Rows from block 5 of the text decoder of a small image captioner, named by matrix and row number. Rows with one number belong to one neuron. Each number is 200 + 40 x the weight over its row's rms, rounded and kept within 0 to 999. All counts start at 0. After the name is the row's rms in percent of the matrix's.
After each neuron's rows are labels from the 100 texts, of 14976, where the neuron reaches its highest value: "tokens" is the input token at the peak. Only what is clearly more common there than usual is listed. The data: photos with spoken descriptions (Open Images, Localized Narratives).
# fc1: MLP up (decoder.blocks.5.mlp.fc1.weight, 1024x256), inputs 172-214
# fc2: MLP down (decoder.blocks.5.mlp.fc2.weight, 256x1024, transposed), outputs 172-214

fc1.209,081,165,218,262,170,258,170,148,164,206,224,153,195,197,210,188,105,150,185,179,144,261,136,149,190,224,197,218,182,223,112,259,253,203,218,193,181,221,201,177,204,212,134,233
fc2.209,080,157,231,167,202,227,223,207,181,195,190,217,215,209,207,160,161,174,161,281,169,121,133,167,202,297,249,281,223,274,182,189,120,282,187,155,191,196,199,214,213,327,192,216
tokens: "can"

fc1.444,057,149,219,168,249,187,217,224,250,147,212,158,227,181,205,171,167,258,231,282,155,150,152,146,200,240,213,178,223,205,206,251,207,172,234,184,171,248,139,165,231,165,227,168
fc2.444,053,208,169,97,161,161,229,194,216,143,168,181,303,159,128,236,172,260,202,173,131,157,238,156,153,180,229,196,116,142,153,181,192,258,142,205,240,282,193,188,303,203,193,219
tokens: "a"; "the"

fc1.761,124,182,216,183,191,211,201,151,227,162,121,201,173,204,268,252,154,214,216,171,147,217,197,217,206,194,200,151,189,178,225,236,174,184,185,175,149,141,207,217,220,249,215,266
fc2.761,123,206,185,137,220,226,184,253,237,181,176,214,212,175,178,206,216,205,112,161,208,277,147,251,176,202,158,240,131,206,201,279,202,204,185,181,253,217,194,196,184,177,170,163
tokens: "which"; "with"

fc1.671,084,150,240,190,134,217,231,244,221,123,220,145,246,196,195,209,197,216,161,168,180,216,168,210,262,274,171,204,239,149,248,216,206,272,286,210,162,183,308,209,210,103,220,244
fc2.671,084,115,270,245,66,224,200,196,173,205,146,216,238,245,224,149,164,186,115,191,172,172,245,135,223,141,171,247,113,172,197,171,226,160,159,182,199,186,187,100,150,173,147,179
tokens: "see"; "i"

fc1.163,026,204,201,145,217,241,174,255,248,154,168,115,290,171,203,157,197,163,242,153,164,216,234,150,217,203,206,164,156,179,156,243,221,217,189,187,170,131,175,216,155,175,247,227
fc2.163,027,199,199,172,178,239,243,179,205,169,177,193,240,148,266,268,198,180,270,239,181,189,149,219,187,261,170,200,98,219,290,128,188,127,228,196,188,198,248,138,272,219,253,171
tokens: "is"; "of"

fc1.574,130,190,215,219,233,120,170,153,224,175,258,181,205,196,159,212,228,203,217,230,132,173,137,208,216,174,220,255,244,266,144,210,201,138,204,212,193,194,232,163,187,270,234,151
fc2.574,108,153,203,221,142,191,256,187,203,170,181,193,199,210,242,185,151,209,221,209,166,138,128,174,172,190,210,256,218,215,182,214,223,127,203,97,208,206,118,211,207,184,230,219
tokens: "the"; "."; "hot"

fc1.120,086,156,189,274,241,185,181,234,222,190,246,247,144,82,246,255,90,185,155,187,161,181,229,159,244,181,229,183,132,246,161,232,243,200,182,202,190,107,199,133,170,191,160,225
fc2.120,080,162,202,205,128,251,155,235,132,229,219,167,225,171,165,153,242,259,150,197,225,184,204,177,200,231,139,252,151,148,156,242,185,160,188,169,249,207,235,200,268,234,226,169
tokens: "which"; "where"; "with"

fc1.9,041,201,165,211,232,184,187,166,203,272,207,282,208,202,155,193,187,163,171,154,210,135,219,165,195,168,183,183,189,187,160,194,228,158,164,202,207,213,194,172,147,186,248,220
fc2.9,039,119,208,139,172,187,170,227,161,161,158,263,173,144,169,174,184,188,239,203,153,230,189,202,208,213,246,106,203,196,239,255,217,233,163,249,229,173,209,221,212,231,232,216
tokens: ","; "grass"; "of"

fc1.459,096,234,197,156,222,162,233,185,226,249,166,251,211,141,236,162,246,178,281,231,190,265,224,237,167,180,198,288,228,274,162,167,223,165,231,142,146,198,222,158,213,198,193,210
fc2.459,096,207,174,170,208,185,144,250,192,158,232,210,233,240,233,177,191,160,263,219,276,199,245,170,195,219,205,249,215,258,224,257,288,192,120,156,284,142,193,191,134,191,193,182
tokens: "a"; "the"

fc1.330,063,185,183,255,194,182,160,236,263,164,201,180,173,246,216,195,262,180,244,178,139,100,218,236,231,287,224,180,139,222,181,182,183,162,202,209,209,220,165,197,179,190,181,172
fc2.330,067,227,153,282,153,149,306,158,156,199,279,194,175,191,205,256,236,232,284,279,207,181,293,193,151,303,206,166,271,215,239,125,131,172,112,243,182,171,170,163,165,209,226,278
tokens: "see"

fc1.529,067,170,271,298,227,197,217,176,210,99,152,227,137,225,250,235,238,156,200,221,191,253,150,187,202,224,291,153,227,196,169,255,163,223,179,169,201,149,148,147,211,241,201,268
fc2.529,059,165,134,226,66,233,74,169,176,193,232,168,204,210,236,172,187,228,176,105,211,235,289,166,193,210,175,233,230,233,214,194,185,202,194,157,109,176,259,170,208,218,154,239
tokens: "which"

fc1.700,057,211,202,250,220,221,231,308,161,218,275,197,174,255,226,225,244,297,245,214,217,197,160,184,179,185,256,169,190,213,157,204,210,211,176,178,241,179,121,216,273,251,158,154
fc2.700,054,302,235,241,128,175,241,236,171,178,220,202,212,133,196,183,203,192,237,154,200,151,144,155,170,223,170,262,227,282,153,179,204,138,124,172,241,234,208,201,112,149,238,159
tokens: "and"

fc1.29,143,217,173,148,204,180,196,215,283,202,268,195,154,173,176,187,269,123,167,228,185,187,272,217,210,205,192,159,236,228,171,203,275,173,130,195,195,167,188,211,221,249,134,192
fc2.29,140,186,248,164,182,220,217,271,163,204,250,198,128,235,194,198,260,165,205,179,223,258,166,225,144,215,179,216,176,183,281,240,304,199,154,246,222,179,196,164,180,194,122,144
tokens: "is"; "see"; "here"; "are"

fc1.312,078,217,268,192,249,183,180,194,231,174,142,139,131,148,209,188,190,247,225,216,210,218,151,266,231,231,194,186,175,196,183,204,165,215,262,176,187,211,218,210,218,181,271,195
fc2.312,081,197,161,217,110,296,207,265,193,203,194,204,227,207,159,210,221,182,189,172,186,243,208,175,177,190,135,254,180,201,168,150,223,152,218,156,143,197,205,136,240,221,220,221
tokens: ","; "water"; "i"

fc1.564,080,158,189,142,192,199,171,220,161,223,146,181,153,196,203,207,302,131,208,206,260,185,271,202,201,211,166,231,255,126,168,218,186,141,126,176,225,195,145,231,219,112,199,200
fc2.564,074,216,171,188,164,136,174,233,167,201,136,217,142,121,254,175,145,264,227,150,225,163,206,155,198,153,167,256,235,126,226,153,261,186,222,214,205,182,156,174,275,172,175,229
tokens: "front"; "here"; "people"

fc1.678,069,248,181,245,249,217,159,161,237,277,169,237,186,190,266,220,180,165,261,200,221,235,161,226,213,261,182,215,187,182,274,212,170,168,160,142,242,345,203,178,137,165,198,152
fc2.678,067,217,136,250,170,167,222,159,237,212,232,246,224,168,169,195,232,186,270,170,315,218,206,200,211,123,273,259,136,207,263,227,172,196,238,174,252,157,163,186,138,194,224,236
tokens: "and"; ","; "color"

fc1.332,112,241,228,237,127,202,184,169,243,288,241,232,191,125,193,192,222,203,224,221,202,216,249,219,171,134,291,209,223,242,173,231,169,179,226,154,196,132,178,249,110,211,166,251
fc2.332,106,204,207,179,151,276,212,265,273,257,191,164,250,191,193,129,230,256,222,246,228,118,142,108,165,239,160,268,114,259,202,188,250,232,183,222,181,166,165,200,214,165,107,285
tokens: "the"

fc1.358,132,242,229,119,237,182,235,204,190,167,183,116,167,208,196,226,128,216,175,215,238,250,222,204,204,313,304,199,189,199,213,279,225,156,243,207,237,183,210,126,209,163,148,172
fc2.358,146,169,252,194,206,192,217,206,225,204,185,128,204,217,197,177,183,222,166,200,248,150,205,268,217,261,236,156,145,225,187,246,217,187,179,243,172,201,268,176,120,129,266,195
tokens: "image"

fc1.103,044,268,114,148,206,186,199,176,157,219,184,183,187,208,230,161,157,184,239,232,237,168,228,203,234,217,229,242,203,187,182,200,144,185,216,247,254,278,191,132,132,256,136,201
fc2.103,038,213,215,248,255,188,203,232,264,203,225,331,195,217,191,231,172,195,167,262,226,188,172,187,226,204,242,187,201,150,236,213,231,199,203,165,206,191,236,239,196,152,223,214
tokens: "objects"

fc1.32,121,211,251,229,167,228,232,202,200,199,160,170,202,180,159,204,159,182,204,225,269,206,199,241,227,120,186,218,220,185,118,222,213,272,271,228,225,271,151,212,242,164,166,221
fc2.32,122,273,197,179,239,138,212,198,241,151,247,167,173,174,171,272,169,198,185,165,222,174,190,198,153,219,153,239,117,147,162,152,206,173,218,278,194,217,214,223,262,168,226,255
tokens: "and"

fc1.505,112,199,258,190,276,155,211,154,219,231,223,217,145,259,144,226,130,159,178,301,183,180,171,159,179,167,239,139,222,203,218,188,175,181,127,165,235,219,173,203,224,237,215,188
fc2.505,116,291,99,176,249,134,220,189,137,226,194,216,197,186,200,116,187,148,169,220,185,169,214,215,162,177,179,244,204,205,167,195,270,308,254,209,182,241,251,243,250,173,233,162
tokens: "a"

fc1.461,062,243,212,239,150,177,163,205,149,230,205,215,132,261,139,159,174,233,263,207,215,190,199,189,129,173,180,187,205,272,203,179,171,181,158,273,204,217,199,187,172,232,130,265
fc2.461,062,212,140,183,138,166,205,193,166,205,158,223,157,202,209,213,131,145,194,198,184,264,204,170,202,177,296,190,234,148,220,159,201,263,166,235,175,200,186,179,143,200,173,211
tokens: "see"

fc1.335,084,215,214,176,191,165,218,278,174,208,246,241,211,164,180,242,199,217,183,181,181,163,216,173,137,236,140,225,171,197,226,269,257,193,187,179,101,218,187,163,172,144,174,140
fc2.335,088,222,170,206,199,273,178,190,181,181,196,217,146,212,205,229,191,194,190,250,240,261,170,239,220,182,170,155,272,120,233,149,112,176,191,202,217,161,137,185,245,225,183,210
tokens: "and"

fc1.655,119,157,227,227,241,174,228,227,263,148,188,225,202,148,211,199,169,168,229,252,230,151,255,181,268,167,140,168,197,179,255,183,189,174,232,207,205,164,262,157,277,206,190,241
fc2.655,127,180,154,163,174,169,152,204,291,190,194,221,162,275,132,211,209,152,213,182,283,188,169,206,216,220,169,220,207,187,219,176,239,247,169,242,266,159,221,224,187,225,151,238
tokens: "be"; "on"; "like"

fc1.134,137,236,226,203,198,203,264,144,163,243,137,155,144,230,148,261,141,198,177,128,208,202,143,205,224,202,223,218,187,204,189,213,245,250,276,182,184,273,191,213,150,188,176,195
fc2.134,131,197,162,210,136,182,227,240,243,123,280,177,170,173,285,218,166,195,196,257,202,132,162,161,202,176,252,157,157,185,186,234,154,211,150,200,115,201,210,204,214,208,141,182
tokens: "the"

fc1.368,074,223,223,159,209,246,149,207,276,176,186,258,326,221,175,228,219,176,227,219,130,211,194,176,192,242,202,173,238,155,107,247,290,208,182,210,178,292,259,220,150,206,214,183
fc2.368,070,121,115,144,259,173,240,232,246,291,206,223,148,237,207,249,162,257,248,176,138,193,141,209,184,229,185,111,189,241,178,159,231,235,205,181,180,174,169,187,161,166,271,198
tokens: "is"

fc1.429,081,239,185,172,231,204,174,153,193,222,216,233,226,228,181,171,158,238,173,289,166,158,202,196,197,157,193,278,212,231,200,205,199,259,143,175,242,162,237,203,162,195,280,207
fc2.429,096,179,137,208,259,239,192,250,172,230,212,148,162,227,275,204,147,213,142,200,184,157,190,202,182,195,212,282,239,189,159,212,186,265,221,191,173,212,204,233,224,186,215,242
tokens: "can"

fc1.375,062,260,239,257,158,214,251,153,250,240,136,238,165,271,147,261,221,158,154,170,199,134,200,126,198,148,160,230,185,197,180,218,173,155,259,166,262,174,220,225,182,173,248,206
fc2.375,063,164,187,244,227,222,128,175,182,226,163,244,179,166,208,202,242,215,167,150,172,158,205,165,212,149,205,198,178,178,222,315,223,180,171,206,116,198,180,177,249,169,250,265
tokens: ","

fc1.695,092,188,191,134,171,270,176,215,161,257,212,219,270,236,255,210,157,260,129,226,134,212,150,164,198,153,190,183,196,259,197,231,218,188,195,285,265,218,152,253,204,148,206,250
fc2.695,094,190,142,131,214,247,149,216,199,228,214,240,172,206,216,191,135,174,245,231,164,156,229,150,144,243,234,239,221,191,179,234,195,178,292,284,202,219,149,145,205,225,225,177
tokens: "can"

fc1.569,089,214,214,222,150,180,280,246,202,248,167,142,177,186,150,234,191,228,126,146,219,201,187,216,173,154,171,196,238,204,191,190,285,168,226,167,148,272,161,164,223,236,188,214
fc2.569,085,214,156,169,199,184,235,214,230,195,201,171,233,187,163,190,195,205,242,271,204,170,274,190,193,151,155,178,214,194,185,204,232,175,233,236,222,147,244,181,111,190,287,170
tokens: "of"; "on"

fc1.451,103,162,133,184,214,221,245,146,175,134,224,155,203,213,160,242,192,206,264,217,178,149,233,209,178,204,203,270,166,191,206,192,144,161,210,199,231,158,232,252,190,258,160,288
fc2.451,108,122,292,186,168,120,173,200,177,181,164,189,150,245,196,234,142,257,157,172,215,193,214,176,249,239,208,232,130,165,301,255,202,140,142,199,212,211,206,210,261,276,202,205
tokens: "which"; "white"; "and"

fc1.230,134,221,218,236,156,215,257,207,144,196,219,220,222,214,232,170,241,193,162,230,275,143,292,225,232,204,222,209,256,233,209,252,273,194,172,212,221,206,217,126,226,174,217,175
fc2.230,141,129,157,188,163,159,247,201,222,191,206,257,220,128,213,190,190,195,217,177,239,194,265,271,261,218,206,195,221,237,181,193,237,143,192,183,247,220,226,262,153,152,134,207
tokens: "see"; "of"; "."; "and"

fc1.190,094,142,240,210,199,230,219,297,238,156,207,174,213,236,213,145,181,255,222,135,147,103,193,203,182,120,235,187,255,195,203,121,221,264,232,104,238,182,201,116,148,147,181,238
fc2.190,107,168,209,199,232,218,222,290,233,166,230,234,271,160,195,215,156,135,225,144,168,267,154,109,232,182,212,184,239,168,225,192,248,265,195,185,134,192,174,255,160,233,179,228
tokens: "and"

fc1.220,082,223,228,235,201,256,170,204,198,190,242,154,139,186,215,191,240,225,232,149,210,219,196,186,242,241,211,205,227,229,170,235,197,143,225,217,165,223,216,196,151,206,196,233
fc2.220,084,155,167,259,210,221,213,192,156,123,195,226,240,236,156,241,220,178,228,249,162,224,223,270,256,258,150,217,211,199,285,213,290,239,259,140,214,169,202,265,245,228,198,207
tokens: "which"

fc1.13,067,194,77,163,167,257,199,237,206,198,168,161,172,198,198,170,200,254,248,216,148,198,197,260,161,229,147,211,145,183,215,135,191,240,211,232,236,188,177,201,170,222,165,197
fc2.13,069,197,254,205,185,202,194,175,262,288,202,228,237,218,189,191,203,218,206,151,241,195,173,215,178,187,168,231,190,205,245,211,179,216,192,165,301,182,233,255,168,291,189,202
tokens: "is"; "trees"

fc1.10,118,195,112,183,226,241,183,200,188,165,225,232,201,134,195,228,224,305,210,197,250,232,195,194,215,199,226,155,217,233,186,241,203,117,173,209,281,250,208,182,169,134,240,249
fc2.10,121,133,218,239,228,211,174,199,201,143,226,107,151,236,208,194,222,225,203,172,246,209,224,175,196,225,216,126,307,176,216,199,87,244,146,172,172,243,144,210,239,208,158,182
tokens: "there"

fc1.291,085,162,121,148,271,191,216,261,210,237,123,162,238,137,241,195,266,185,218,242,199,167,154,162,177,171,230,169,146,194,245,217,173,181,214,197,207,242,210,178,87,167,241,234
fc2.291,079,107,265,97,161,183,289,157,212,254,141,179,174,294,263,170,213,174,250,157,181,182,202,185,190,194,167,234,235,144,186,164,168,186,173,173,243,181,191,194,229,240,199,208
tokens: "there"; "it"; "present"; "this"

fc1.689,083,159,275,195,208,183,215,130,186,185,207,136,203,279,224,184,185,174,223,253,218,212,122,243,217,186,234,205,203,156,273,235,208,272,247,147,178,216,194,194,201,166,215,219
fc2.689,084,244,192,157,247,180,227,218,241,221,221,218,102,231,193,177,126,171,177,263,234,137,271,300,177,334,149,290,152,223,230,203,169,157,204,193,215,159,195,235,286,131,179,228
tokens: "a"; "in"; "two"

fc1.759,100,221,220,146,230,211,217,210,79,242,126,108,269,223,226,211,235,195,208,222,182,209,199,221,145,135,277,185,124,233,199,210,200,190,141,225,170,139,217,185,184,298,177,153
fc2.759,095,152,253,140,197,152,262,198,173,192,151,211,222,199,232,185,238,220,194,192,120,233,234,307,224,223,192,265,229,210,196,251,205,217,120,123,214,239,198,210,188,296,258,219
tokens: "see"; "with"; "few"; "a"

fc1.182,064,145,150,155,150,202,183,161,284,242,229,193,204,174,267,157,245,184,227,209,149,199,135,199,231,254,174,226,195,260,187,188,230,211,132,213,209,174,212,249,212,172,245,135
fc2.182,065,227,224,207,228,211,249,208,221,113,222,143,193,175,124,204,163,231,212,198,200,157,223,184,246,166,205,242,110,218,208,237,186,225,191,251,145,248,147,217,211,258,219,211
tokens: "his"; "their"; "her"; "left"

fc1.476,050,57,225,189,192,231,255,193,251,160,183,172,173,228,215,178,188,213,267,283,223,195,202,214,223,162,264,209,189,270,266,199,203,195,197,196,222,218,187,261,196,216,224,228
fc2.476,048,250,225,192,158,201,298,235,238,215,258,212,230,217,257,201,210,227,194,295,231,224,211,187,162,222,218,245,177,126,190,177,95,210,133,245,260,164,225,218,199,120,187,169
tokens: "the"; ","

fc1.690,128,250,183,139,269,201,188,211,234,197,227,169,224,172,256,272,245,243,251,171,225,199,182,153,107,239,234,154,180,192,180,174,234,143,227,216,217,162,119,187,192,191,180,158
fc2.690,134,178,127,215,153,222,181,223,222,168,168,172,263,221,166,195,218,156,192,194,254,214,189,107,221,204,209,179,237,209,211,276,208,191,262,148,205,175,122,197,244,180,184,182
tokens: "there"

fc1.738,157,261,200,248,212,135,184,210,264,262,126,157,230,118,165,232,148,181,206,199,172,184,242,259,199,212,259,153,132,189,161,209,226,229,193,268,254,213,249,150,218,197,179,194
fc2.738,167,190,157,145,166,201,165,169,173,164,141,189,188,175,253,253,133,199,233,216,205,213,281,181,161,207,232,220,262,176,289,136,278,214,207,161,222,221,197,175,169,254,210,181
tokens: ","

fc1.101,150,187,210,201,226,247,211,239,179,165,240,201,185,148,235,190,156,187,187,208,303,298,176,197,187,239,248,183,184,197,267,189,236,210,196,197,174,113,232,182,230,206,159,139
fc2.101,145,163,202,156,278,165,213,194,173,208,206,266,174,156,215,169,152,200,199,208,198,252,151,142,267,162,212,171,226,204,171,231,205,296,215,217,190,220,241,207,185,222,160,210
tokens: "see"

fc1.33,126,201,163,290,243,209,222,125,232,203,221,248,166,167,229,195,217,251,248,259,261,214,212,200,204,284,225,192,309,212,225,218,226,151,127,196,238,257,184,189,223,233,268,232
fc2.33,120,220,172,227,303,220,198,147,264,173,193,217,140,195,242,227,172,225,179,151,246,179,172,281,236,217,236,238,223,178,149,157,231,240,199,235,188,270,93,179,160,183,215,225
tokens: "there"; "is"; "shirt"; "are"

fc1.252,036,194,138,233,177,221,181,235,280,149,255,177,215,177,221,219,229,218,182,128,171,158,200,176,197,215,256,202,245,218,214,235,223,245,269,170,209,144,178,238,158,179,264,138
fc2.252,035,198,248,202,196,198,210,210,236,194,206,202,219,268,191,228,244,194,192,250,148,173,222,129,190,142,219,174,145,161,216,197,179,225,150,205,188,216,190,233,247,216,198,214
tokens: "his"; "their"; "traffic"

fc1.446,081,220,225,158,281,193,208,218,226,195,151,148,95,170,194,229,199,222,217,179,164,192,163,228,235,104,229,211,210,155,255,202,209,199,130,264,160,219,218,146,188,274,220,249
fc2.446,078,231,212,197,202,186,273,195,122,172,158,249,185,222,98,252,224,129,103,140,235,208,263,204,190,219,230,226,233,241,251,189,155,196,253,195,213,182,212,268,249,179,232,173
tokens: "objects"; "people"

fc1.77,126,138,194,250,148,245,182,232,198,159,143,255,230,163,143,178,187,181,241,226,233,176,178,196,129,243,172,220,219,200,157,95,244,190,213,231,204,218,321,216,179,288,138,130
fc2.77,131,195,245,122,221,172,206,174,215,232,154,218,179,219,239,170,193,218,178,223,215,286,262,227,148,212,175,225,199,191,269,146,233,173,254,209,229,170,197,287,192,184,148,200
tokens: "is"

fc1.408,087,171,232,219,177,218,214,175,183,177,218,215,192,223,173,268,222,164,178,238,161,194,170,158,171,205,128,217,256,130,195,210,138,180,234,202,172,205,237,222,255,219,250,237
fc2.408,090,180,140,180,187,238,215,184,201,234,137,204,229,159,136,188,188,129,212,252,198,203,214,104,195,191,210,138,221,183,211,206,172,175,278,169,190,213,273,110,217,168,198,192
tokens: ","

fc1.317,096,167,240,243,176,245,244,200,144,148,164,189,128,184,234,246,239,192,247,221,194,257,240,183,158,228,168,107,155,242,176,215,245,108,234,162,221,107,137,179,205,207,145,193
fc2.317,097,137,221,231,191,180,263,188,174,178,214,223,203,189,169,153,139,186,126,210,242,179,189,204,128,252,191,235,279,171,200,208,178,265,235,121,281,204,120,223,207,223,198,127
tokens: "there"

fc1.716,055,236,225,180,200,167,255,266,200,219,182,221,161,272,170,183,164,288,199,192,136,192,158,266,208,234,132,137,197,173,195,187,188,164,296,117,155,207,283,198,221,195,242,238
fc2.716,054,164,217,164,183,178,269,161,267,174,165,162,193,209,247,184,196,83,283,153,158,188,248,211,202,238,231,199,254,179,231,197,161,232,217,229,253,194,190,193,152,174,119,167
tokens: "is"; "be"; "like"; "in"

fc1.392,106,196,153,216,231,171,231,154,164,195,191,157,206,196,185,150,221,236,259,103,206,133,236,168,156,155,228,218,201,167,241,284,150,168,193,261,165,121,251,224,216,195,169,193
fc2.392,104,162,97,170,237,195,206,199,196,152,200,230,155,203,235,227,227,174,170,286,213,232,250,215,199,194,228,191,215,277,156,213,97,170,220,207,226,160,122,185,226,233,218,142
tokens: "see"; "white"

fc1.347,138,243,282,243,216,245,150,199,161,198,218,224,225,196,191,154,212,194,149,176,219,163,190,186,240,247,191,173,224,219,251,256,222,203,197,203,236,191,224,188,131,178,192,147
fc2.347,143,139,137,292,160,204,172,195,170,177,246,141,177,137,193,188,152,162,171,179,217,199,217,222,231,191,188,112,185,218,178,239,216,248,197,174,263,298,173,220,169,230,162,240
tokens: "there"

fc1.275,045,184,215,126,228,134,193,135,214,180,189,192,235,203,198,173,241,217,245,274,144,233,157,143,295,210,214,145,233,200,189,182,227,179,219,185,184,245,145,174,263,173,169,186
fc2.275,044,204,148,236,239,173,234,178,197,141,216,168,229,168,210,185,233,172,223,146,135,120,151,199,134,212,226,280,158,186,212,134,168,259,215,171,193,173,167,107,196,146,259,210
tokens: "a"; "the"; "night"; "squat"

fc1.424,045,196,175,216,133,189,196,265,215,206,253,245,206,218,264,216,175,171,173,224,221,180,126,238,141,73,228,223,153,127,143,214,148,227,181,177,269,195,188,206,147,248,140,211
fc2.424,046,225,205,240,194,146,216,249,138,195,210,135,178,155,188,200,224,138,206,172,262,161,255,208,184,180,176,195,236,199,281,263,204,181,238,283,250,221,188,210,189,136,133,277
tokens: "and"

fc1.55,103,188,273,140,320,162,134,207,248,280,194,205,206,249,242,243,234,170,182,240,124,215,229,199,200,191,192,237,263,198,159,184,184,161,192,221,235,145,229,183,245,186,214,156
fc2.55,098,221,161,233,271,209,251,223,212,123,250,194,174,260,173,143,179,179,235,232,269,138,268,168,215,225,250,120,197,197,227,209,210,222,229,220,206,207,172,240,216,269,177,156
tokens: "white"; "yellow"; "red"; "blue"

fc1.170,086,186,177,173,191,246,204,214,245,171,212,175,239,227,281,203,175,147,231,180,210,275,278,111,153,214,276,167,157,235,160,250,220,230,140,284,279,168,255,218,222,279,217,172
fc2.170,082,160,178,178,197,175,153,196,165,173,170,218,158,169,186,181,184,157,270,199,191,202,250,247,155,168,185,201,246,253,230,212,154,174,160,192,265,138,181,200,266,269,232,230
tokens: "white"; "is"; "few"; "black"

fc1.57,112,225,204,238,116,197,213,225,192,226,246,217,164,205,175,243,169,202,223,182,171,132,273,207,177,220,154,225,192,192,189,145,166,170,161,183,277,143,208,180,150,263,173,138
fc2.57,110,169,226,148,184,167,213,250,248,160,197,209,157,220,165,215,231,229,156,187,215,219,187,210,216,204,139,154,192,222,163,288,194,217,208,231,259,197,200,92,149,141,193,254
tokens: "is"; "guitar"; "singing"

fc1.6,059,171,172,158,235,143,164,197,236,181,232,165,165,227,214,239,177,260,240,220,192,178,206,166,143,164,215,168,202,228,218,262,173,213,155,229,194,185,164,226,246,292,187,280
fc2.6,059,235,204,159,258,250,172,213,130,296,127,258,198,206,141,197,228,181,297,154,225,171,193,225,192,244,239,242,211,220,217,173,198,221,177,185,209,250,145,182,216,262,194,176
tokens: "white"; "blue"; "black"; "green"

fc1.75,105,156,154,238,170,217,167,251,198,221,257,226,245,147,254,240,222,123,144,219,173,167,218,185,204,186,205,246,239,184,192,208,142,207,146,233,247,185,133,148,178,240,219,280
fc2.75,090,187,147,165,243,272,252,171,175,248,189,189,235,228,150,158,175,286,243,245,212,223,248,270,250,132,135,176,172,282,207,154,160,233,227,163,205,156,270,198,261,238,222,243
tokens: "image"; "building"; "it"

fc1.53,087,247,179,201,244,205,226,172,204,218,205,259,202,173,213,246,237,168,215,176,163,217,219,198,119,260,241,181,207,236,217,264,201,150,265,259,247,180,163,224,147,151,216,95
fc2.53,083,191,198,222,182,180,165,154,238,186,197,200,177,276,138,254,225,230,196,206,178,185,296,178,151,224,145,177,184,193,145,206,217,172,169,178,213,145,282,220,173,199,152,276
tokens: "white"; "blue"; "see"; "cloudy"

fc1.456,135,131,187,232,257,212,218,191,226,251,144,156,158,211,165,276,206,213,209,233,256,242,180,259,195,161,161,252,238,146,150,233,256,194,265,169,156,205,226,232,273,241,238,207
fc2.456,136,133,180,232,202,171,199,273,116,172,213,220,160,200,188,139,178,199,229,239,286,225,237,175,281,158,210,134,86,187,227,179,191,222,176,206,185,220,172,268,217,166,201,198
tokens: "the"; "these"

fc1.236,089,226,228,267,171,219,200,191,164,214,264,210,211,259,279,159,185,235,173,166,177,140,219,229,225,189,215,194,174,179,220,212,246,273,139,139,251,261,193,185,242,189,213,166
fc2.236,093,141,132,270,190,227,245,204,155,245,239,172,213,234,245,205,211,186,224,215,189,257,212,221,193,235,190,180,215,258,190,135,174,188,207,159,222,239,182,266,118,207,204,182
tokens: "of"